From a checkpoint of a small image denoising autoencoder: trained on aerial photos of the United States (SatlasPretrain).
Rows from block 11 of the encoder of a small image denoising autoencoder, named by matrix and row number. Rows with one number within an expert belong to one neuron, the router's apart. Each number is 128 + 32 x the weight over its row's rms, rounded and kept within 0 to 255. All counts start at 0. Numbers have three digits each.
After each expert's rows are labels from the 100 images, of 14848, where the router gives the expert most weight on average: "responds to" is what is common among them. Only what is clearly more common there than usual is listed. The data: aerial photos of the United States (SatlasPretrain).
# router: router (encoder.blocks.11.mlp.router.weight, 32x192), inputs 96-191
# up: expert up (encoder.blocks.11.mlp.up, 32x96x192), inputs 96-191
# down: expert down (encoder.blocks.11.mlp.down, 32x192x96, transposed), outputs 96-191

# expert 18
router.18:135125128149173123109121142094152088120131117092112143140160124170096084138151162139138147164124096192119101163111157151147119152149147132153130166128106136142114163173154164145076111146121165109136138133071132057134146066160131139116173204077191137113125084252096143097104174157086132114
up.0:125172047132135137122133120114145103124121120136126126125114147146094124122081151127140118115183129216133121132180118128110106145145190102126131126081138151126118119157145142086070142157220117221123136133189088052138135118130135146135148169099147124165146141255052135124145167179124118146
down.0:134153143066171134096142143094143111109135133123144101141150098102101090119156110129116108179077141111102137142145118126117162119108153126118145182115159088134163107155075116125073132154182144156115108127206107131068132132116124151128146133138161114057091118124164133126142128091117139096
responds to: crop field

# expert 30
router.30:099100159146082157166150162108068112109166153089106165155123147157170079082135090161169166136094098083185100170151074093130144163099109115083139133113130172096140146122127175180153159117077138084110112093130166136105105161113140087152127182167076101090126070086149154108134168087153125097
up.0:147156121089173081100105089120159095083091080170141105081154156154113158169104131094075086105144182147092159100114104172103113146167141138080162117104178130159098099109154090097086152171172070150149140156168123111147146081122175153087116104103143161160078187115078107179152096148106105173
down.0:172160163126118145083105089149170145092164078143165111085155156133131121102166225124216097130111138111107120145112136107147131064136123084090146124098082148107147142118140090110067147107156111142106161122124071124173175148138084111123138132141167182079198162116119141128129131093109127168
responds to: crop field

# expert 3
router.3:091153086105078129131119078190166121130132132143148112131163160057133130109143138117163099160103103106120135162107123127157137149120174112137141163136078135121106125110071146114049104100155120090109100140173064160131118123130127162093188251096141112129173143173080146138166132125127130116
up.0:130165058071132130126089130120153073074109127152121103107118165092156149129117152089116100122151118137143141103064154144141167179142166117092160170145139127146094040142121149106066130145184082140115133134133094109177136119144111173097163153116138140126131176145057119172166169085106133161
down.0:117112107168162139145079153102147109192126082141127134133159054156187166158149136166155189149098141166122144126126145098131157077086131139197025168203151121127136156148095139127125173098120136142112099134147121128094085138158098071072186127125085124052137156105168109058091095107086121167
responds to: crop field

# expert 26
router.26:126172111085117093136122137133202140097128134132141141162092098122131141125126137111113090142179092129107160138118136114178181131142148120123154113188129115116133134148106189092082162126153125100141214145118143107124103087178125157124153127077120140071147163060095147143145115135074135107
up.0:109087159108131135084158116134075120106132116118123122089137150110099132152162056120125135128101109148116123101170116148108094141120160136113146108046124143142075132106075126135171129152069111088143144120107154192081130157091163143127094196137082131153107081071173206221128125217179131113
down.0:094123164194080131152167131147034109061147119090109122127135169133144107169124094113112147104101105123156095109133177145104118174125160139128134100114158196171148135101179088188138102152099152131111098093107138150124142196048220097190100143147111093174130083149101143140117108147188173116
responds to: crop field

# expert 7
router.7:134179094150090105150143114128141116131131181120148127159086107193128123086098166127128109147179156086172091175113097141118143135135103134152077186120094183085157109081125111162097119120194179174117061097212111126130095136151089104152123153140178125119128191164076089106152157096151144114
up.0:116215083077112136085128134115107059072103108143094113111134160119138100135119137101117096107160153109127155101041131146129142196147175124080180181182172146137078055131135105086102138167132098119116112107129092112170124103153152188110123162139126166192123102154056121189183164135092087173
down.0:144139132141145147173084123116165140148133112172115152116165083101217122118148158120183082149167087110159135169119151131132190075089180083174076123150052089161119155139180115115115155105169115105158150147165070111090115111182069099145143129069113138113129117143136146084097056100151112158
responds to: crop field

# expert 9
router.9:134141110119132101159086102029177146187136150111168139138159079148132127119220114114128123121165109105135128131095179123146158146158156098190082144117096104145095126145190120132122093097161141145145207140057128090168169137169124137080163085084126131093144150135141104102137096160101136124
up.0:154148082120123124127151106153134140136135125128135107120096142130053131112097211122084131112142126130122134113138078135170101123155133133128136064155122121125107178078144171102101142130132137133096102129186069104141137121100133112215084188172105156175150000167151165138134145164152150156
down.0:082094163166184146149199138096050090162121082097120104123133151105128105142167095137091124110119109124131077092162113103065124153111143148131194172111141122108155125146149161139133136205118096125135125118111204174134151178096193145107089107140102118174048118105137152126090111158163086163
responds to: crop field

# expert 14
router.14:081148090090112143122154097135179092093097129095129134118219102100183129144112144124143110143149168099114119156110102133130178155099181093113138164155104138121136097137127150133128156111177169146091106100163067129134116121170117142119146158129143131136197140179081188102122158103068091117
up.0:091131091118118142121138130109142059110128180112118145148132144168152095109071134114138167140116151099133093138125101131121139172103126096123165164104131145099155105149108089135126113115218137152095106109168074130130104137116113161145132142162100098201147121178066110152183216068145185145
down.0:136123159000133145083158131155113141075157166076175139087114156132131181113140109086112125145159108139131097146145111131114140142120111131031186093119110107093114104101102097115131140106120146123134159119155116144113139157096110112162120136136130112125106132134158163139118140122131184073
responds to: crop field

# expert 28
router.28:136153097132141085181146121112125122117117126123110189117119072118166105109072122143135111172158082065087136157090216137150177151158158142078160138148141156114155103128025131164051156091184162118160134168138122147150102123184090177089177122089124078112137173108099164122165109055127145171
up.0:112087142089136133139139177094083065093129119127098142113128158105160088145147075093130137087084123115136137115130145141117133176109095156089174113166171158131219108161112120134120113161069108196112167108139176128129107145075134140147083140181103118135094135088132120176149128112154107158
down.0:140154121146137193201111123111094114166156136139160118098127088108157120131163080122137136093065143123171107122129112147073137111066124179162139097153128116086194157145118142174158110163109148155131116106139140214137124125099140133164106156136074136144123143145152125146039104133159145154
responds to: crop field

# expert 0
router.0:148098177133150121105164103137122150147120108134151123096133142089108137147159097116119127123081098161119150096168127143167101148167134129109139086099123130145069104129079110113142152114071097067124231119088128166089128145088167203131116183125079125146114070055143189158121070189130173112
up.0:105104147082104160128172153121159088084136121095093164102127180138126105096131148085132134129134087107141116129105093117131117164106153120073185128128134161122062106129075082089133105124134123150075144065104127117169109177110144159144132137165076106154158132147142171225159177177147121123
down.0:149147133120094127103098136125108248194069127119191066147119137147038193091089094169096144161143146158130104141158089151163137084099103090201111094098174049099139149103126171152086200102064121125203091146168152141125151113122084123123177113099133107134155177172118135159074105103127127097
responds to: crop field

# expert 13
router.13:120100137142086149034090134204203163147145116152144176132148145089154154142189135108146156092063144158136135116118169147147158169110160075135127169116109074111115176134225121067154116120157141132151098146050084112136125120175086090117182102103185125089125135138074125097158156119128102095
up.0:126065241134143144148136137191101134126117138111122122122135154136162134140187064125120179085068119163138181148083164136114187125075131132139117202183122129124135090165110100164128113102145149063139110143085155128171137143155097117080101028101136106118074220135146076137125135038127153079
down.0:157150095110160089103092118135103106085126128167103158148156124116121149103098121120103109196174068071123135158152146110193116156177079124096115055110147126142129076119115124155078122146148161097081156152106114169091127098109136235117181119151113159115177064036179177130119093141100153121
responds to: building

# expert 6
router.6:088109131126109187151140153070091082097164140088123171158139134146133102087155086116140139142101095101125101145157120115099090156093123105126155119149120183094180150147111150166140091125072137166133122069186168157076096160100152119178106165172100084189111066135123141123178154115141137119
up.0:115163055121138140119106110130171090110107105157103104102112154113130122157121154114097122115172167102117144134094116136163156172145168143094142170146175127123115079154142120101099126121185112152140149132201084065178161101146141179084145141115134128095131132096032083149171167091107113206
down.0:194175118203142115179104173115119142129137132157120138152165143125192058106132096097184117154100110140108145099129117151151098079098109144132047115124117144103124131149134119121119145063161070089115125141109110127169125079161140189147112175091135102087171117121136126136157132109188147229
responds to: crop field

# expert 23
router.23:078149105116176212113149137116194105125146127122097142141120073090131143202125132138129132143095106100165143106130114135154177094102148089135129151106130096079136107108079197129155134109085140144130136124123166086131111091153100172093165228156151066136149086212151192181125114185159157124
up.0:124173142122130119164158134104096127142149130130110116119142128185129105128102110143112119121099100159092129133157095135144151145139091126136147182093123148144063069142103151124080127137140097119132171094226136051108117155104145199133081152182081127210079098118114073135135114117160128168
down.0:120119089178184135197179115134083100154138104102103126149130136186089110145119062179208108090109144161116108108148117147173147101141151137132070120129093154122125111109115114142123111092181116141104113142174114134098126179077218158103121145199053114188075086136151088128115098128123115140
responds to: crop field

# expert 25
router.25:117200111147128129128060136150146128155148113165135120124118097061141104087151194122152121155125133156134137162112185077129154119127132143134096141145120112114172165115204189085121117127168118241102132168078054058180132109151069096118159165065168106106182131171117091113115140124108149153
up.0:079137162055108152141154143157105063065126129129079147078145144142122090140127131082116151103105125173136136112088101128129117176144127098071201145163145172136105120127124064141115138128100130101117161097124139134153104140128150102125119155152141128200145077115174149189192204136154129124
down.0:140120131204125112183120132111181123148161124114065101144154158090152155116083084149134109097133095105119102124124140143130128045153122119176059171217158115201123170150164164138120104116168132130168122145088115119130113136191123115060096113175145151144128113107112112121152127117097117105
responds to: building; parking lot

# expert 10
router.10:093122155133090109102146159135130143127127129142134206124172082058155124174154133111125114112127066148068168119098162088163122117167166110151177118089159103130124102160084124098122128089084117074161180165043175126148155118130129170100167153114164122123161079107168192119159090167100180130
up.0:126125178118119167237129148042091122122127134137146128140135109110120110131127113113115135161123055169107154124107182133132149114134182146118112167056087127127078142154153100123090126128084147077153162136151184104140123148159155136131110159122092138137110097144145104125114142122102175136
down.0:102156109107100129194125122077112137071149159134105122141139044092116058157148155176103118132123106110142115154125172109133124158156223119149140135077086079119127139142179105072160170094048106145201115082167162149059108170159186136189168130125063101139086098160121139120173140166151141159
responds to: crop field

# expert 24
router.24:077169131146146128109094067215108124112156139087101119174112123118079122136103126145125091182191131158130146162121172151111135114156102102119104150185118113117090115105138148153087139126183131038116214156111158056151147149143093084069105080112214196130147107178098137117108092087124063114
up.0:139148104122119119083118071157159122116122095145127102146236158087127120087152142105139085114121137129119129112107149122162147108167153103133134235046129128135146194141142135100141118139127134146091124145075098152160124105156117070174142119088153136104179008073098189134125118130101117106
down.0:106116127126089132122187135122076095127118097102128105137099100138106109128158133135098069078091111134124108064146103163088082148096112131112106093142082162138121078060124116146139079110106148141123132088162188144150115154149136117161085116205125180204107125200129121121095161157165148109
responds to: building

# expert 29
router.29:122196076110102112121099090173171107128115180131108121142145059109189165097101183107157132140121124120120132195126179108154135098155127117151120161194104101126115177148192203119105139107153125180071134171084092075170111115192090135112156161126212153096116113216053140139136117119089098151
up.0:122108098110145140117145106145059132123117115134119140096119132158088138161144128127099130150049121043121117111105103142156092123187106147127134122078156108158112053103122117167087147142133137122099126115067140169118136137081146151126064215137168138071092199159150111120113143197161079088
down.0:149160151160116099103107108165215163140122155149147157143146140173136194123114149126136092158138108111146131120081078130141114092150091091146097119088101140135129058114118050144078138097124133114116114127152087151107130105111074171147127132158124117109235163109121175096156152099147126091
responds to: building