From a checkpoint of a small image denoising autoencoder: 64-pixel images.
Rows from block 9 of the encoder of a small image denoising autoencoder, named by matrix and row number. Rows with one number within an expert belong to one neuron, the router's apart. Each number is 128 + 32 x the weight over its row's rms, rounded and kept within 0 to 255. All counts start at 0. Numbers have three digits each. After the name is the row's rms in percent of the matrix's.
Before each expert's rows are labels from the 100 images, of 14848, where the router gives the expert most weight on average: "strongest on" is what is common among them. Only what is clearly more common there than usual is listed. The data: aerial photos of the United States (SatlasPretrain).
# router: router (encoder.blocks.9.mlp.router.weight, 32x192), inputs 0-191
# up: expert up (encoder.blocks.9.mlp.up, 32x96x192), inputs 0-191
# down: expert down (encoder.blocks.9.mlp.down, 32x192x96, transposed), outputs 0-191

# expert 23
strongest on: crop field
router.23 097:135165177075136126126102145113144158105144152095113161138149161080142165084133055100157132122078144120176144185122095158112154104138113108142092092091100139166145113167110126178127143146114134130126165118101188096161122145205149158123079110110123177140158239162154211114147110111095121104146093198127173099058101097158099165100105134119157120133122159116083163163131152132139075160151133121129114119112117128137154094175151156104131124055146114122103116095128109138131160141005107079157125129051100114077123105129134129146098205141169126105079099121183149129110111171136120080
up.0 100:069127195140141143129105154013145166133144141120075104114179158138182104149088105098176125139094178112144156161150145174115168118126138058146096119139143166142122104126096160130089189190109129116131069075103189088111120120117087090108196095121140157133112095158158132110098108108098129128144065181115141134095138132153096128102118106123155101056109201148102130141117098098097105107103156142111173113151108133111103130155092133095157082107189114138107084096114092132145135181071094105127182110112162145145138161076179135126079105160068135161105112098188160202126120178149121106
down.0 117:150153160155108082118121176083120143137112128098133159125146103161101111098107110066144155203163164149169127124110139115121100137085149121156104121175148113132085121141132157158129202156187147177094099184119176123164160101149139061108149160116158137141078175128145125085112133117136063115130115143128171140035145115128121101068119129122055175164158124122104085161150129136161135161145106114081168084146074132145087174128120122057116125098200163166126077081066069146100146068099114066088157079151148183132081158109176152173124128139092094120115101074144162132165136107126141123

# expert 25
strongest on: crop field
router.25 086:142119080174065124109104182118116148104118115117147124166077098114118140088086106074122136122128104138137151129111060145145132102151104133156090153139162138096115144095122088162137126177094136125121184149151167094167144081194205159169126120039144183159102207152195140112099118114115069122150151114124144119145145124176152132105090126162125115136113126187132146090080159098124079109181167086151131131073147159131116131169125189113128121094121108132090094113152069147043135147213171052094086094173086155195113092121120114118109155140177128172162163134133136140121157100131157119
up.0 084:096115114131104146089094188089133106091157153102158060159157129174119123156125171162171123177136150102175173146155043158128172102102147100120163112164154157105124113124095147151170111172136172142171133080110142142106084106096148159118180086147183166121079102184095135155061075114167133126130188179070122113107117114097145114089090123151122106112172159128115106147109133080106139122127122142075154108078136184120136158144143122068161226130145139118118131145126094107096167145159113095132124127132122128173137112151149104078083113110132142177124232180111094183171189087101094138
down.0 072:184161133127118155128195168096122137159112142142133145152097075087111127097147166181104151101100104090122088170071151091157186143117119111127153105124081136138187122127081119082165204099175143123076145106133144125188079102168124105151108158147067120088146127143144193151210106160123131149188191151142165077103059156131113122130114102126105190080075122080158123135141157107144117132125144147101171118145086108110140101085152131097160148150170158169091140142147139079149154125107136140131120163075150150104129161148145189114238093112122146098164111062167146123125073117134131171

# expert 17
strongest on: crop field
router.17 083:136147084124128103126143168127175145100138098101177111134147134117065120128056089150141133162136110131164105147113101159138085115119116127144113109137114154117112145087134069202124181057123156150131133170118216195176116118201172180145085126108153081168095171115160140125101110129133157168125133132132107138109144088149153084090099119145117136134169118138144152143061133115094063151191103075142109157067113142140121132136132138109158177110128135128071048063087065101087156133164108052121091088165090124137138131100125191103102115094172134089128153067080156137142141058140151102
up.0 092:134068119115143121039119135148122111100124123134152130135113097193147149136113180072140148126159142123076124044119010113120123117106123128102128133121122130117140141092146136074171090238147114121117069160138135158088178133139097113130058126239146202148147060149104131103141113130207114141120177188137123121179134140124114123146141144103109134125137113153152089117146183124145111114142107174112130136111182112093130119117053132138129107173122147129109160153135142167126143134188139102123150118173191084158132157160100090134084067123137143158136150155113109142131122079135179173
down.0 099:135118110125150125106078162130136161125115155133114076125168154162136107167132099117131126067133152124198178174140127163106138193129105117135125165058080158115149142157132131112146092146138092117135187088103109060125133120123135120099192178178075123184135099157164088180120222176134098144123127117235143156148137099097140145210122128169153139139084122132078132089170097134107116126176121143107074094148126103116110159149148170161118144149141121148159159127105143103112128169089078171168075104155186083088153121070199113161137126132098117157148093152082146100108106168133081184

# expert 21
strongest on: crop field
router.21 061:187146154093171162093117151131098164122149095147144170108111146138122111113139089067124106120082146117084119151125133125130142064089138111071150112115128151106171100140092119150146144182155095109105092143130163139168110172142129129093115156178110077115163120134151123149069134116131124147094154072110111153097055082154141139115107117166110128145181077065108189129149130096128122162143120252116189137114144072168119096121160110162158115242156154113033165159142080106103108107149138113071160142138160130165152099172132133126198117117100182113177100138099148146127106181108120146
up.0 105:108111171169100117108165096137116105146121118127073155099126132166066124166131222093129148134143138147075110049135085115111107136124129114077182134131121151125121114111127150114160119136151130126122054141120105153097161091110083087119149130184128131159138090123079119116199124158145120117111149142133142162154147135100106134130106139117157126128172139189130132140115151143103132113089114231079112124183152165079098128090105134119128149138115146126151222161100102188169103123243163130123144093191163105139116150115135133147086032110115097168113203199063085123123113132149151139
down.0 104:097124063150153140139077121165094087125194119147130151094124129139152160181081128102113158070158165128155131113136159185147065130125125156117108119123134086111133132145121093049141137151104145144155070116169143045128077093073079125128142144159110125155147053156133101149098166146106191132164126139127109123157120130079091107167149127154105123132141101126180105130162090082133150094138144054105103164104191149114154121120117130183105148116147147116185182128140191197142097119128171167138113123145140161081131149154110107152155072155111101115112208143154056116124091095218136191

# expert 9
strongest on: crop field
router.9 084:121139175130141142091144173102132115159121134103123173145136121124132132114093054114195152136125137100140140121126118124148136098157157115155113129150135170183107108130113173164067157031105175117106126133121206140196128102175129093118104120187177102158129160131136154119146093109109094139152081173102128099143148108197118147128123100149091126137168149109144133166129100102109116150141083117086146089152088150143096123166142096066153101127175143134132090127071083107137141132069075040135127116125166165107157102101157187114086170143083090148111041070158212180105093131111193081
up.0 104:158120165153171153021156139069094140148122141127140132147169141179152138157127119136202129178113121136143140205116158149140164118096136106139172150163136141116151120101105111168143133080157184135084145130128141186176119130124118158106093106197184086088110110153059152115115064119156129166108149129068118136117133122118216100079129119139113140110172117051117106124113163095117136156169114112131173127097075128195111164134154106067182107163145138152055097118123111046132128105121117130124199136169112135149102123125122201108137089145088124096155110084109144186163139138091148104
down.0 078:142162155045177102109075135167122077098127157158153134209118151126150126141154095139079134068074104124098143183120122120123117136158152100102178148124039115123189141110100119113198095099121097124154143092162129141114103168139110182136109132154076133127140143089103147133179126132134141127135104148193141101141083117151095187139163125128223166079149117089109163126155144160141159138122122141147152140165187083137135124132154066182130147163106094102119143111173188096131125183124122121185068116096167106133128099162122115131163102085148146081130092142090152068146153190113041151

# expert 10
strongest on: crop field
router.10 101:148126156145194169172129134153136149104125136119114143162152145164029086164091232047110127117128131088140137145114149132127140110104126133186141122097121138143090114119114119171128100115120120134117081126105118143119148104165175127144224130067137143137120183111154197150127112107177126139115122063130144104091162112128148133116130108135134113132126130168113150120134159102109104112142090166102140130134179149105088136151173147116125161098116138163020089129083104110118111131194124181137123111207126063174155126124145182099107069085123151187136166126022168141114152168095136178
up.0 097:173137127130172148095131117136126121187102117099116181166119150187129137103150102124134117134116119137042126101153129105129135109117126122111209102155056118091175115072114093160121108118107132138106162106135128182131116079160127183115128106199125090114115134106035168153255130122186112138121185087142133132123099093106205124117127143161137156124120165121075134122020155116119130143164109140130121120110146118172099135160202119135123090092121118135175158120113095100070166138157129131122158141098093105123135070178147164100174140088144121150155199173092173128138122164100107118
down.0 095:171089136150145104072142123144107098102146104137047174174074132136109138180084093123119166103108087113138122189115153113118177122097147140132146134080119102083133121122119163074144114146102143131107120021116124098115123095152112162113140138161073162139137101130102117140117116133184114086120161106095080082115105091084182083117104128137058134104080095128176132127178140073118115148129117171138166139118179136081131156171128136105149147076169139133186146150101120109062215166133110174126168087161202077134121154150114116180108101131070089120126161156101224139148133148082107117

# expert 19
strongest on: building
router.19 115:121138137114152122127140149110125147103162143120066024130145140145075114188082198147128107109112129153146110170150206115105111127130157118173154127096105137141112114096106121172098110093108120096161139102129093113085100142088147148127196115113142174141156048152154125128141117112112141114157165045149139115161114143096168136150120112117157103140054173166133148158130136130134101119207171130093147120145134130097079127129131147139133092107147120146118085129141148140093152147227120177117168110234155050155134126143146163096106082114060131139150218087095081140133114127091115188
up.0 076:141132037139143130063128142139127216102113112111132117153120143188074036110119032130129113155121144119151143148131182124115112106109144134138051133125067127151118124144109113156124160095127125146127130120128100070165098155138203165124118144133121116115128112146136092119077118118151098103144208110128142145108119110067182140127113125140126135140155105143098112134106226187111134139251133126123142104155075128131083124168120112136117108061135139138095138105156076117096146129158114148133079105225133145112134109126172127180138121092085122148152085060109160111133114161097178153
down.0 104:084088155120136140098167094123122112122141111152114164157128104153153162112120120158146174153084150137093080119165156139136106105099120142127122086089154094125179149094115184089138145158113163117114117077143095117030110151094065091098141093218079130187100000108050101149114119125158227140137137128089152166172151094061131098094142133121090128095131182097114142147194107115100149121138123109104111161148181137076119098119119136113126114164138103119162126164126143151169129140098109135123156109127222160141125125129116159138099115145118122159136108110139124123112096119112062140

# expert 29
strongest on: crop field
router.29 077:151086139115181115059142156095135146097126169117146115147114133113136163132213122110144111136126112095131161153139102137112183137111158121083171052121099126163160127129083166120133054122114161098100142189120130097173143154070070105156103101190117146143127024130047072135165129125186160133166162181098169118114081133124161111158137132171155105136163061114118149158154153077138136115095102194095122109164139134169143104133150146131146093166110132137104195130155162071135125127055083102136173132137155035134129119137103078110168127068131126111134095122185120132137144137127136171
up.0 110:148101118143166116072156081139130062125100114145140092164085118093159177154149140204107099116131086151098102160117106104135121131126122147090141133146107098103159150139127112131139069111132133124103145137163175255133153135134074163120121061135123122111139236102069179114157121116152151162129126133136114144099093174166111134128121148108129154167133150113169139110137126147154172165141110106155151161072104104171173109105146097129120187157126125122129130145108114086134142092162133105120194163075122122152126102168081155059149122109202138030132135143172134109153144154122020077
down.0 094:154184150171126109080175138132126203123113114076147141201084162103111125118150102105180166141158155130129124172076158139113125160138123150142127136105139113155151124152105089165046152103138145170099139148152173115165152128135120177126090090169088121138123174124120162132127109030093122110156074098115128086009058121176166145099124107163149170130142125130151199168130160098139120171182139127131179140142102085140083113132132086075109099168113090151109099080108100132118150098125120107193142144116171184075125086105140167093137142149139162098154115090158156141161087177105155099